A small text-conditioned image diffusion model, trained from scratch.
Model: 12.1M parameters, 32-pixel images, text encoder activation gelu, text encoder moe top_k, norm rmsnorm, activation gelu, moe top_k, num experts 8, layers 8, width 160.
Training: soap at rate 0.0022, batches of 64.
Data: trained on photos of plants and fungi (iNaturalist), 2.3 epochs.
Rows from block 4 of the text encoder of a small text-conditioned image diffusion model, named by matrix and row number. Rows with one number belong to one neuron. Each number is 128 + 24 x the weight over its row's rms, rounded and kept within 0 to 255. All counts start at 0. Numbers have three digits each.
Before each neuron's rows are labels from the 100 texts, of 14976, where the neuron reaches its highest value: "tokens" is the input token at the peak. Only what is clearly more common there than usual is listed. The data: photos of plants and fungi (iNaturalist). In brackets: how many of the 100.
# fc1: MLP up (text_encoder.blocks.4.mlp.fc1.weight, 1152x192), inputs 96-191
# fc2: MLP down (text_encoder.blocks.4.mlp.fc2.weight, 192x1152, transposed), outputs 96-191

tokens: "pulpit" (45); "agaricomycetes" (39); "papaveraceae" (16)
fc1.624:155145120125120126109111157159157151141107164142142101131139142089165106137076174116149113092171161131109151138126115152114099156118108125146200110135138135144076160089143104167112090120167113152091142119133120094122137137080113108176124125135147104136113107185123162146157100135174121171
fc2.624:129138108125137112084113119097122111105099073082177133135149101125097133162119122116134130166135116111133134124114165103139156125174159155098121103097107133132140140171149160145146118126086102130090128138131116144131136141156127120133134143126126149093110178103147092158108124133148123104

tokens: "(" (91); "common" (9)
fc1.238:113157121092134149138156173130167109096191113123139124102129111167120125122149129110127130111123175121152119145110081135169146140142131173150151136135156140104133073140106174116136128141091153094105110111155113112157132102088143102147128086133129120105102095156156130151107100157156106155
fc2.238:102132125172111135130141170118141144136127154190107110152114136131137139110146139156110135114135129144147147116126119093090113062124129097154110163129135106142114104109117092107109165128142171121147115126077129137120156142095104090116157134083113118145132112140135151108094136158087163116

tokens: "araliaceae" (39); "rosales" (34); "betulaceae" (23)
fc1.57:137101162134132113109168111080135152173152178146115096083114123081104173118140116153114114135144119145126114183138143138084120145119162128127127120137113176157121158147077131168109118156075159149118160110125174099174109106133109104122109103146129130117148132156142088143122154080094135123
fc2.57:161122128101120119150133121125109108117071080092142111139138150134120123167146133122102112123134135116123103109126090151144159187129104131108131157133143129108128152107158132158124110122122080122122117123137137123137133108131116168130128152139135149154123176097118069129131112129130112146

tokens: "order" (53); "oxalidales" (34); "scrophulariaceae" (13)
fc1.339:121107168115179106078144126118143141152137136125111130140143128088094135104145148184118121148140111146130144148132165133100152143159152116116136147119079125165127129150084122166127167137101136126154141132106109143179129108147117122109117147142141125142146108081117094122076134082092163112
fc2.339:168132142097108114210147100127083126141087088103138122139100145133122146172147136125096115091119131128112115109119072138133130180113107120133144164104145132102130138124147110158107079113125097134150124122156140138156126111131136153121126141145148141149125172142135107127156102146132109141

tokens: "pinopsida" (83); "fabaceae" (17)
fc1.296:160151141091123102083104125132148164147097123142109121161123147100151127126113180129130110110125130105117146124131125144091105139145112092108187126088136154123121157145104144182108132134115147165142098130160119100129153145106095125152125171171119138092152156140124119143132117063153125137
fc2.296:135158150111104113145134142099112084125124096085145133141133131159121146127135099137156147135132160131106125126110136147126129126161139146119148099090143129111117130145132113127110109161141111122119108137125111128158103112169160112142133147149146137128161157136119106117134126127134108136

tokens: "alismatales" (45); "eggs" (40); "catbrier" (10)
fc1.635:141146106098159165119139151156145116154133162150148082117119102147146143110146169084140127134098181076091143127155120163156104156142087086148162106143120135137088112102112140142113102115089165128101129129128131107119147123124120094112130094188151124107143123135122126116150121091101137130
fc2.635:117143157105078106152132160086081091092150158151121116141164129147128113120143135159159111127147136148130110138099110124128161072117138127096101148115142118135155124116115091121157083154130082079143132123108104142128090141123125151164160159154126136153182099119140149115091145147087136097

tokens: "alba" (36); "oxalidales" (34); "order" (30)
fc1.599:162142148175148081106138107121162109178130122092094149172141115119125105105123150132132131129145143132083110110116130133082129141103126097130097123118118080134138149144122107101132167136148116129113119114129095108140117121157120133116126122121107149151128105082127103118117153068142160127
fc2.599:138132149109125107184161077124112123171096086118145104099094158146134131156129121107089105112134121130121123146157085100129127188109117142134142120136135145121138131112111130155125098140113128130138120102150143144173138123149107122136135127135116140113134177146146085150117111130147117138

tokens: "," (64); "alba" (36)
fc1.12:123152134116164129099135121158157087106125131074119110127132085111127108121112136123153165078078126107141143091131149147136099116141158144121156132119113172129123156139128150161120108181162148166128150153116099142135138105151102146192087156112129124162091127126134151143157135145136137133
fc2.12:120116116151126115125135123133134141144080076119133133140146126134104105106136112134119122146142108135123123128142103136125128205138138144123113124155133128145136140145122131178125130099118130112130128119156128123127122139153132130115144118126125142134145197125136074138136092132152121139

tokens: "order" (53); "wheeleri" (25); "scrophulariaceae" (21)
fc1.555:112116150140141112091175113118144148156158157092072148130135091111126132104135117163147113117143114152110126153108169154108137142166176125145147117117112134162117135122077122135143180143109146121155147129129110140178136105141116108108092121143123148131139125089121122120130148106108187107
fc2.555:164124129117130109190160100130098116151072078126136120126112157133130140146143138129088103090122131128130116111139062134126135191119101118142144160142150123118134149106130109157104116115141123143134127104139161122165149115131096148121128126122102120125103158121147086120145097128151131136

tokens: "ericaceae" (61); "araliaceae" (39)
fc1.273:170128144143105130127169126144137105161150103093128149115160080133132115120123129119100137135119119110098123104139129180113135121132155109153121160092082150124132147166124123169145139144137085178167100092101126172135142122140128145130074122109161158145144084073151120125170134133115134107
fc2.273:132109143145116122131130122121101126125075079110113127143139147135102106099140122152134121143155132119133108118133107132132139206152130134110121105167150128136132137115137119170130121123131111116111133134167129129138117117138126136129139139125117122138132186102110067134136094124152129143

tokens: "(" (100)
fc1.761:133119086141139109152190156144102085102142090115138099110084120151162149105158075109114123089112133150105129170071115160138128182142145109191119106106143107134116139131138109108132112121126107122164132141143169145085123163139173131130136126127142120123120126168122106125144115133105101101
fc2.761:106122152137140156136119141146164116126153150161128113112177108128097093095119138136093144135148093134161133133161119128120139111063138113128130150151126121132128099092094134122131129117112137140148160093103121148115149137116080156157118094095095137109126115105153156156122143116112122106

tokens: "pulpit" (45); "magnoliopsida" (42); "fasciculatum" (13)
fc1.60:156143156163148093115107094139139139141134106087108132140156103155134108141120158119135135144153085124106089104155172145066141137099136099125101114121130067129126157116137111138117125105170118163153138117093124128104155126156148145145108134117125132143117124116133124138145110141145161175
fc2.60:150115114128133123136152089141121119141086068089170126102124154130114138134129117101114123109125138123149123149153110142134127176121111143122144111125139139118144147142113144147135115115109131134114129112159152132146143128160097120117126121121110128088130166112140072109128089101162116123

tokens: "araliaceae" (39); "alba" (36); "mayweed" (25)
fc1.169:120119100148115137105161132130132116158160112103121146137130105169156101145136115125101120102133124131081083111174133141086143159090165099140103145118162098100135144139172088121102108126135126092167139104082140120114099109121135139134122149100118127173124117141136155127137092160100135132
fc2.169:145105115147140128118102119132134129145089074123145123109143133123089132136131134117111123137128111137151135098139095122140130169124122154106120133161123137132133133114107142164122131099122145159109135118146152135130150116148086144117128124097103131094096180114139100160162079127176112141

tokens: "araliaceae" (39); "alba" (36); "cuculi" (25)
fc1.262:144116153149129089128096134159140141160130177143145103159145075093121151141135197127154104100143201100120141136130114131127161209153127114127118109157097127148100151112119151144107175096137135108096111117138177157124149148109121133119094098127139123093158134167119172116074095117141139132
fc2.262:137164107118087141158181113086134096104135097148151117153117154171155131143127118126127150129124148117142137136167135097104112095125154140152167095097138092118135144140116086116131099170110097167152155111117101120162145142137100102126146145110131144117139130116161111098108131121089121096

tokens: "family" (100)
fc1.119:175164127102113180123153149110146108113090138130133154120146148145137111168125120127112151137115150112155110097122177144154123101072126134123127119105134108114144150118145171150108079142101124120127136084121103135142158133133094124147127162138105116109133125125100152150173113146115133146
fc2.119:124118130157130100096136109121119163112121142127107127116160131130137111137107155134179129097131148108125130111098154127175160120188127153092118098119141135138140142146116124122160165122132107145084123168160124109121096104120157152126090130164091137131135126090110139146161144102151141167

tokens: "alba" (36); "polyporales" (35); "caryophyllales" (21)
fc1.484:135107138152141139115132152127171115104176090103075127121121130120130107123114090149116118132149122138127092091147121162100129158157164112130128147123128088104154135144096089108134127146118093136123143160128086111133123121090127123168120205088114157161136131117116163127141103142141135113
fc2.484:159111129136122133126127106133125129138066071113145103132122122136108135125131150123117130121158125117168128133142098123106123171107119123121151147143114121126123148120130130155126131108139150149122148114125176143136169124152089132120121105119119113088094148117129097130157092102147115143

tokens: "order" (58); "scrophulariaceae" (21); "araliaceae" (9); "hamamelidaceae" (8)
fc1.358:152142146152162066130120100132144127174101147137155128165148150113088144101094179136125137136133150122096134114149137151123129123096125098104137128147140124132132143182124132119139149124108105123133116131122152115128153114127079128116103123127157165124177086057137119135113145082146150110
fc2.358:134163134082081156157170117095097148136085108109114130147088156166156131186140124107089121112094164147093136121107135118129123186108143128157141116085136163125152121117146124150119087151101090159129103126162136157165120111135147134115137133160147141169161184151104105113137138158106106119

tokens: "ericaceae" (100)
fc1.116:154122138108132101139165144151118087127106118073147205172117125143135123148109124154100134131122110110131100151099141150132122109092121170111127095141107076151155168144152133121156129108132120123121139138146139162110126152162107130110150141140136120127146135105103134103140127121119153119
fc2.116:141139151121146132117131066170106174148154142129114123122132143132145127140086145102147163103127159122116156128115123126153117154155156141135138098124135138127113137138138182132161128131127107142097133150163150098172084104104156116139076122154105103164125089110139094129114157104124115150

tokens: "rim" (29); "scrophulariaceae" (21); "teloschistales" (20); "parviflorus" (16)
fc1.265:128167118121098142134147142129122126162141098146118139142136151097153137126122111114075126106066162070132150100130117141160097133103078079125121138163116152117132153128173148134100072119116080136132146169128120132138124134132083083124131120165159148105162113117113135107129109142111134119
fc2.265:124135152123095126115123124088107146086111116119095105149133148182119107170151159131139130147142152157114116106112123104146165155134128157140095137104127122178151146091112122154161089145137115192137123115119137150130123107137127188097134129129111126170161123124118124139159166140142125107

tokens: "<end>" (74); "marchantiopsida" (26)
fc1.87:162146135139088186095156132140132122101079122104120139159133143158137100131145116154131084123157142151165142135088142117138154142111115117122154154153152128145109129070143131175120083115131144115126106124092102150085138157151097123128152138142178100132140143148147127104141093127147143154
fc2.87:085137156151158087171123109151126113146184176179107141136146079139130097112111135163181157096090100102147143116092095133114126101158148136089126112168136115130097112145139150079099173126128175098148111120128126113169086115118166097150111138145073112152138098117137164166115179128130131101

tokens: "loosestrife" (41); "sarsaparilla" (34); "wineberry" (18)
fc1.387:108069145159159085120116082109127137143147129121132136132128121103138130155097126103126138122131165074095105127169068140086107165118166097086149125168114119153114142111138126137090146116154099112132123162107131102144145112123154132139098177111124168122135092101156152111112127105123133101
fc2.387:160135119120095150144121138121140121109104118088164134111164117145128138162144110074112128122119119142125127127116117151139137172117128156123121114089130156119169138108110130160132088131102090155103163150165121155152127142165126153139115108163154142098149172120105106139152081122128076140

tokens: "pulpit" (45); "medeola" (26); "polystichum" (25)
fc1.444:166149151106134134102123128108124109127076170158153147115108141152115135139131124161126153135110128138142133108124220131132130119080100143126164122106091143153139146144154113122110085089141124111111149091111108142142122107157091136122132132169117093121147155103095129139121134117101131129
fc2.444:108117091136120115114142113150119138098157155094105125138170136115164130148123132124159120118142144091086115125080147153172158091174135144109127118117158124132127119133131132105138127139124082128102124137150110104119090109113192158140113136157138134134116094124095152108168142102136134184

tokens: "(" (64); "alba" (36)
fc1.507:127150159105153116137127146126126135118150110129128102120123147127105136105130109127137165105128113135107132107115060146112141121134130117131138094102169087079151125182096121099139148157096103115157147113114115115142063140096170123167129129106137139146151117167120147125128154183131115138
fc2.507:116115151132114169104143162133150151122121100120115138136096123113088147101162147155084104133159142122150133107125114124112105115100113106141141171116093148145120106079139117123122124139151181156139141109131149145084161136101065136092147129111130136105084159136158105123158084158133140118

tokens: "araliaceae" (39); "alba" (36); "lotus" (25)
fc1.20:149122180113153101097099092116112170147186125109098119098153116127160136129102109112115087170147136131122140088135127146086129182142171080111156125095139107110067127150106101185100127163133095153149115123121100131139128110117135148109107151133118125144104112122119111149106147095145130162
fc2.20:134113116130107113142137152112157101115094084122167099140095135148106132102135134145120135109144138124157129144148105110107154127110086139107133122140116101144118157125113091110113132122162154133135136110102136143126197156175072107122156125109139144077144136120128110130126095123152126128

tokens: "alismatales" (69); "marchantiopsida" (26)
fc1.213:136136149149125096120148086072122117144125115067100105153099118135166081114143145143090097113114124107081114135095116154114112126116177120163120135123118074120130123136148120110114149135153113114153114107104078152127128119123180151113117189130117150123158097141105101117135112108112140131
fc2.213:121106138094127126145135158134147105158123103127139141106130134133107135142116113100077110129118111147124128120132092127100140163086103118135121165111135164120117114076113162142117128125110171153145131100128165138137147110142066161159137077127104120085114143151137123154163105170152093153

tokens: "trillium" (41); "sunshine" (23); "sarsaparilla" (23); "bellflower" (13)
fc1.626:143104156155130121132134144113101083119156143109151115166141110139126112141129141133088119128136122143102114124136136140118095122109144082116157125113099109109133127159155161125128124116133135152125131108153156111131099120107099167114105195118079151158146083106118122134095142143144136075
fc2.626:148123146102105142133125117118152159113112100087112113109118156125153147183128105099094127108134138139106147115126126135166127189128124130135129121089134167122146111119101109149143111137123065195094167158150121142139114114147138148149122093147165166139123171135105093140149109132134080152

tokens: "eggs" (40); "<end>" (32); "alismatales" (24)
fc1.64:168155155146144070092138142151115103117109167152148107136143132099124143102119192117128134139115187124125157151159129131129107112119098071117134121172072127124117169090134130106103115097126165131084079134162161151122148110148095153129137156172096139081131145116103129123102125080102158113
fc2.64:120158134069073098179147084111103140138153113115139107121126165151148116196117095119131146114136131138086112139116130118147158129107126156117156107060141151072149107128139131134138086159098048127112138133136099137156112127141158129145132135149143149145191155136124138112114127134107104130

tokens: "(" (64); "nettle" (36)
fc1.145:088153148114126179159137136103123065082111118140143143146123136149077138157131095166074123129129120125141090135097104159143143113119137155118102134139109102142204122143135158088174150118117135114131114153124121173139147112135116139137113115096128117063099109074118121127124120147116146118
fc2.145:154139140147126154135098109134125169154177169152086147136084097119128138147116142101153124092106088142129145099097140158101095147136146125168100130134144161122100097120111114120133139117180106129122142144144160111143088132110133133104100128134108115198118105127156174151176160098126122135

tokens: "agaricomycetes" (39); "magnoliopsida" (38); "pottiales" (14)
fc1.198:116124116100104115154104122151100157160142172149125155112150170127163117173100105080131091112116146094155136094119133099151112162086131130133152140122114137133098148081154105181087077156163107145133136120116136124121123151116109154168116105125116099125106119111165146161135101127149116143
fc2.198:117128142147152106062080154095157090097116109101183107122156111145112089118149108113143144144115139124121134138121129160142142133165118143090096081132133133152127150156131140132106118114146135148108136157126093119140104108193139147134131140134105153116165168139089101166133120114184109150

tokens: "family" (100)
fc1.34:138130099104146154151124131111171086140110107118128132124116145091116101141115122147121125091063104165145134097113110172124141118121117153126122133117098139123141143183120084130122124163145085174110139169123123095163130101111108139132116151114130145114071119108144135143192139137137078092
fc2.34:105122133154133121108115129132127140114078085118128116116140124143102095130155115141136128135140114120117114138150108137149146195132115117092115131159145124159151137123127128174127117092121107119141130112142125143105113117134151158132164127126104133136145205088115073150136086138164135154

tokens: "family" (51); "asterales" (28)
fc1.451:105133115130157148080141120129129092161170123068067159146114123112160119128128135113149128085105110132079061120159150128096156148129136123128124148099161107105110143131104088164125116124166090136145123125096102162115103115127130156150128182134142156174139111157143153104124120131112117130
fc2.451:127089122149138121137124112141134124133084066109144107116143127122080127099132131144117127133147120125139120111143086137150133191136125152093128132171129133135130152122117122145119137118121146149121146126138148132125166123156093143130136103088098126105108177101121064148142087133177122144

tokens: "alismatales" (65); "alba" (35)
fc1.748:165166144117131100113107156153139128165132136137132147103134121162139139136142163108121170100153177097150134111140132130176143116120062124160155134119116141120126132093136177160111069150135151112122095115186099122120130128112084112157111114199119151118143118134105139138135108119128156155
fc2.748:098144155131122104119115138077119129143097127169154089158139138194129086159107090163126136153138141117122124097119107074125160128174143120113141105157139102143115139141135068133112131126135113135109093154141127114160141128142135111137115183119117133130143140112123142137119134123158120146

tokens: "magnoliopsida" (100)
fc1.421:172108105142161162101116155159108135091152143137145107126133097161140146159123121065169128158148151136141114125124133143087136143129140109098167146097108131133091146088142155136124104125121160144112123128155161099088098127110129120141091124103168132164127104162138172121127092138161129172
fc2.421:129127097144127121139144144132140090076137151128168123120172141095159134121131142133158133098140159110143119168151152117153131045134118111093138079113117106109158144160126115114146136125105094107128151150102091133127138138152132107127118129155149131077148096127109139106076128105101148118

tokens: "order" (58); "fabaceae" (42)
fc1.187:121131158126107102075166158101119157154157175132126104106124152116129192096126122130126097161133158122118128146162155140089098126151149127113150135109106149142112124098062156159133109147102109113137164119132143136173150111129093113117107107150121128114135130126113126124155133069087182116
fc2.187:164143137112104099179147113104103093123095068118128122149127146148120113156153144146120109124128158126110120103108070150137152161147104142109122150131161126114101153134139098151105113128135077113137099109119138115141095110134132166119145170149139148157142156107128106130139114152133115137

tokens: "<end>" (100)
fc1.510:192119112134089131119132164114119095125104136086146115124105108154166113117104118117140141122189147167141112164095163090124131104091131146134157152111136125146106149086139148136092056124156151117119117106110127120089128158112103181117127167154123115128123143147145141135164110101121146145
fc2.510:091129137138166098170131098152142120132121168165168120101166130103133089150094107111120130096101087114128101152144108113180150131148112127087102113136152130119146107149151155149137158108098100095094110167143092115165100130129168110177098105146111140092098132100135137150088119129126114147

tokens: "," (69); "magnoliopsida" (31)
fc1.586:143098090128139130123106139146119127151131183162166132149161127113154100133119164079155129139179160083158144143135123150121138175130124095141165144139102133158085149124111157168116098115129126134103157145131152116118152162100110115139096095132156110141127138168123162135127098142168126161
fc2.586:145151126139143129093122133111109112087131142123138153121111091136155139118145124101162137137107136115147124156129201136086121080157138169123118082101128105141145126184114116100144125143113133088124137157149088142111121145149123095141120160114133131081131108130141141141100141107077164095

tokens: "alismatales" (60); "eggs" (40)
fc1.192:140135142144129097106109140153151125146110165163137088127113126136110129113135184090162128123123199108129150166145148143113155137157133114123150126167103174119098156120106123124115102114098174168116110119157142101127141091133104111109126120168144127089123134120135140158126119057132111109
fc2.192:109161133075096101174157149119114103126116127111155109128160163150143123173137079138116130111127135141116108134121097133146159126124122132101120110080151144097148108136133112122107090166106083086125095133107082137158125131135170129173150140164134139158195149112097125099093114141103106141

tokens: "pulpit" (45); "alba" (36)
fc1.233:170152164144132134079118100107132150122080133093125106129111130118135125140137134112148157148142106109083121135135146135128098138123182102146128122153136095144123156128129123145059159139127107109128122124174060128129160149128112148159161174152129141083146115149146153150127081116095139139
fc2.233:142133140119125110129151118102102102136101103097152127124131148135129133105126127130145117135124145116129135120105153136129146167169117150126132090128131148112117139150138124141127106150142115108096097137134121102148112138179122108140112149145137148104144151096127082124138102096162105141

tokens: "(" (44); "oregon" (38); "common" (18)
fc1.56:154124118114124144156150130144132114137124160147138120108130135136167145133112140088169108124135179106108158136114126161150115173151156101145175101101142136098101155107150106150109121138065116137121140087131188077140098156100129117115105096148130114098103132165121139143115119140147106130
fc2.56:122141113128105118130148188096138098078140138126150105114159107118130118115136157152144142130143137140167121124145152089129149048105118110117135128102116107130164131146095116110130117131103129129157115119080082166108158148127121118133143131127136139091158131124147156106127125146088152100

tokens: "araliaceae" (35); "rosales" (34); "betulaceae" (18); "ericaceae" (13)
fc1.543:147119113115148155105094124129145134129145130128147083105127155085164146133113127125087123120132145127143195134168152139153091154178126085155177147096157136122129166136118124153118122119143124149110150119141139112153137126084133126102105184149146144136132141133146129154145135117124092124
fc2.543:150141151111086142134099165079130101078081082087115103141148124153091115137136136158127121147142159134139111116115118124143169184130136137105136112109125137128146138146106103133137102136108088151143142112118111147115139143172119152107149131142154164157175166114105087136138103137132103131

tokens: "araliaceae" (39); "alba" (36); "cuculi" (10); "geraniales" (8)
fc1.276:113123176137161120116131088111137165121172128127080130129129150117127143127140123134100112134111131125118109118155100142117087172143098142121127149128140131124112118177120083161122186166119128107120115141132095102196137113092158112162137159098133160115131115122108129148115124129114122132
fc2.276:143123115106111132130140169100122109135078102107122118156100121163103137105144135133116146142148157133140142109123094118081134130108102111129149158143119114144127148107122115113094123123151177133158118090084185146121210136166055118111153132145137120114143121148121112115139112140131125111

tokens: "agaricomycetes" (39); "fasciculatum" (28); "polystichum" (25)
fc1.335:164158107097094134111161160170137117140095146146113170143117134157121112154115149136114123138132137132167125122121194125124163164092092131147153130113082131170111161098164108166110098099138134165122126123134127115106158123155111126127157128145129080141130105076120114121121086137121158110
fc2.335:135120122157144083123107080119094101109170144114135132122158104136126119147104144121200150112109138107100153126092120161147142086173149158088135089113170104145128138168138169129153135112100075105144122158135121124156074126145189141155104126155107107169152124122101139140130186090129111128

tokens: "<end>" (100)
fc1.102:152096155130110110076187133096155140142147173152118098080133132112130137113136128131134133135139130120101163192130125169124110139150170084124174126155125159130091123125088123162135118139072157133117132104127153106144140125138131116132129118169101115124129136177105089135111155098105145119
fc2.102:142125147117116113159135115124109104120084069083145103112138143126127123167145128139101119128141133114117104117108091153152163182119111150103135142117130138118135133113149128144135104123133087113125125121126129134135112127122138159139129134122157149157121185102123072127131117143129107149

tokens: "eggs" (40); "<end>" (36); "catbrier" (24)
fc1.652:154161133054113137106174129167127105149102142114132156156140117140144083114162120151121142149126099134154151110115153150154132106076091169139128110141140113134165103090162145139109102147117143087125129081155098151117133147137114096111146131171153099143136143104120084126147139087121118169
fc2.652:073135131134142105132133125134089134160137179182092126153125121159134120111117138151126135125092138126100142140079101114142135089166137114118115163153139109151112131122143154112106133126118167112152082108138133115141083109104168138146150134143102103150152089154121148142111164153124153137

tokens: "ericaceae" (80); "lotus" (20)
fc1.114:179168117141114089099133152160149103156117125098109156116139103126116145135118142149115144130122141165174142143124169108142144114146124140123136124094080120138150137132110131116110150085165143128096107113145128153105164114142092115110141184147112107093130124118114105113112140110164162111
fc2.114:153112136097119103168135071129094133127119143106145112126140153129151101153101094099130131110116137129079127150106115162145137140130116130151134099135174147085135133121152151131132123149103051101119132160148120117186112124123192150162091108151120131145152141121104121129110152110131096171

tokens: "(" (90)
fc1.239:138153114150107085122140122124116165124173141109123153149113177087139142124169135142087123098122122117127186097140124163126108129109152121117108129117149105118162146147126130107139086133129079135141114150150110106123093113104107114126114150116120167122152112126118106135144126118119113102
fc2.239:128126185078106146166158133114125137144075099110101123134095125163118135132137139134081131128122140150106119122120097086133147187071125110150160187117112148120143115079136114151130121136124131157173124098133165164123159109133109149133145116116138119146126161145128098140127139167094119122

tokens: "order" (61); "araliaceae" (39)
fc1.46:091112103137129102121127085097130166139172126120088097107133119152078157107150148119125103168116102121104132144183087169103139120131112117105148153093165140118131123154083115163140142176110108143175175140126127101173084117134155092113126120098183153164128091130130119111130114121152121125
fc2.46:174111137121103139162133153105132085103080116139142128143096134138125157113141128136120114113130172167165107138155109121072117151107098108120145161142121122129129131111131079119111122123137167125157119093098165150128188136138054141100166140125126140105164134132120122123127112146127126091

tokens: "rim" (29); "parviflorus" (25); "of" (22); "purse" (15)
fc1.331:143111133122153094105116141148116122113148163157108145092136120130156124145116154075159115135118192134134119126105114111167132165172118109163123114103126133153121142100115144124150135139130107133109111098188152120116140126104121096118091084118127139115132131164124113139110123116140152148
fc2.331:108119104145095108174150139088121090120132133190124088149119132145112115123136154160115126110125148149150133137156083081106135066088133128121142105116132085128144116125132087106115152097109112157147154115093124147155155169149120128130149132104096127093124110119167157098129133132117135123

tokens: "alba" (36)
fc1.576:116130100135109142163148166178105141111146113117109110116085131118155184136110084072140121097121130133121153149124123143143115192103125097144182107101127160099114123146165122138116104135111098137117116113126124088128081140141116137159146120144152119152132141131099123152121103113104085122
fc2.576:108123141153126096097102149104140099091124111147130113132192114151100085102137136179127143156177127136132134115129091149146177125131136133109092142165134107161131116101096139142127109106157148132145120105102099158128155135144098155139134128114085150133165136114149114163133126126160119121

tokens: "araliaceae" (39); "alba" (36); "ericaceae" (25)
fc1.574:109094169131127125106136117118145128177146143103138096109111128123132123121175095154140139139113130139101155151135137153135100122166172134114138126136118139172106129137097144154139140128104128143144149108120126132190164127155118140135074086133107153126150119067114114125130149086138171131
fc2.574:156126141129130119153135112119090110132075067114132127158117149141117114144136121139111116127137125113130119110122084145127142212130119137129121134153157134106125144134156115167121139120134104084117117135135144102130100126135136144122136146122123125150136184105137066140144101119139116154

tokens: "pinopsida" (45); "butter" (40); "alismatales" (15)
fc1.678:147162120109157111075164160114129139154096141148113146124126130122123167116106200148142153136135126123122138108163171098144148103132095106099168144125105127130119139089095146112093124093130178138130118120134124130142137131141112100132134153189102087122136151110102143157143139101101129131
fc2.678:139122115101080074200165099107100121152140125126115103130128163139156133166105097122139126092148155132072126142079103133139155107157110133123146113083133128093148109130130104118121121126122073112108101123141126134161139130129172143132134148177118134132178135153123154098122140120133149155

tokens: "pulpit" (45); "agaricomycetes" (39); "papaveraceae" (16)
fc1.673:165107157109156099104094136105164127148106119111105121115143077139122118109119147112185138124173106124156106124131141162098104127106147134106159145105103137142096186135140106141083112111182138183109134122078135096129152104147137126154091152123109143125110117166095129174190106127165137143
fc2.673:137115114127126124127151094139102112130075098099168117113143134123127123156119102112126140118122113113109105148138129147142157184131113142101112111144128142105143140136132167169143132121094100093111111136158128143131121132139141134133128113143128142105150183096114071150105118109141104130

tokens: "magnoliopsida" (81); "asparagales" (19)
fc1.705:103118147145134184162146099134134145097145119149113155142120130137133154179118078128124112147142134105122122127103097150154122182168143117136105153124103159157102133126170116107177176137175117129126158161089158142111136129098135117105085084105180139111100118073134129140134079169151133127
fc2.705:169117099151157168068096141143119123121155161143125161121135085094133111104139160108153133116120122116177140133154156165102112098131130126153103134164154105138139142148089112123128134105129139111159145132132131118108115142133094117105126130092098116160142084134139158129125159085115121120

tokens: "pulpit" (45); "medeola" (26); "asterales" (15)
fc1.299:140119096130140122110132127168140145147107154178157116124172140106147146105135189107128124104129153044125147114145128167119078162124108116126192102140110113134098141138155086139099138123113138150105140148091138097145113117106109058132159093148137147099126107132105124153143096099163129102
fc2.299:127142101088085132128150158079113132085120115077131105150161150146135124164155141127134140122162170144091138115104148129143158094134157140115124126059110139113159148124124144126157085159102072151118114127138115150144124152149128147135142163175160150143177169117127097112113141145103123102

tokens: "(" (100)
fc1.208:152144123135132111151145166126143065126071132102126123169136111115075146131088135147111129119125140128126149158129144131119146111121122134112140104173070112123151144146133152071140123087140170134104124144121121156113163126149108143135158136123097107100151140080117119120107107132080151081
fc2.208:153127135105105120142143089144119157148168172134120114134126150117163119162085118105135121099129120130087123130074147132157135130128142129167106115105161163086133126124132154117147116152114079118100114155157115089161079110110195128156086119148135116157122100121118144107120154121114096173

tokens: "pinopsida" (80); "scrophulariaceae" (20)
fc1.594:178155148111135102093128164117110112122074177131115105131167129146122140156114184151149159125115170152139156118146185124115163090087088148103153129131091122145145120103125141131093131089146146128127119090143139131129159124156115137081110126203092115125154119078127153152159181096113155139
fc2.594:113150118111085092159181099103110140141146141136115108143122167136145122163114148114146127091124162119083121115101142094156147088161128123134157113091148128108135127144131112123136122159112074127116096128135116116150113141120169115121129158182132124140163130141118167100097160133113158138

tokens: "," (100)
fc1.129:142116110156158121111123101154148101146131117116118123141129082142147140074116138125198128103110122116101106136160136142091137146139151145124139178121148120127083149135103089150116129112183116166170146130111072124088107119148145153151118134142103166160110111118115121149138110149154122144
fc2.129:140109130142137118123120095140111140150079063108138140126143129125106110129136098134116107131145109116129122132128110159140138215135111144122095123162135150139133137139127155163133138098111129106109119122163130123122121137154122133126131112123105155125125187115142072144122092129167113132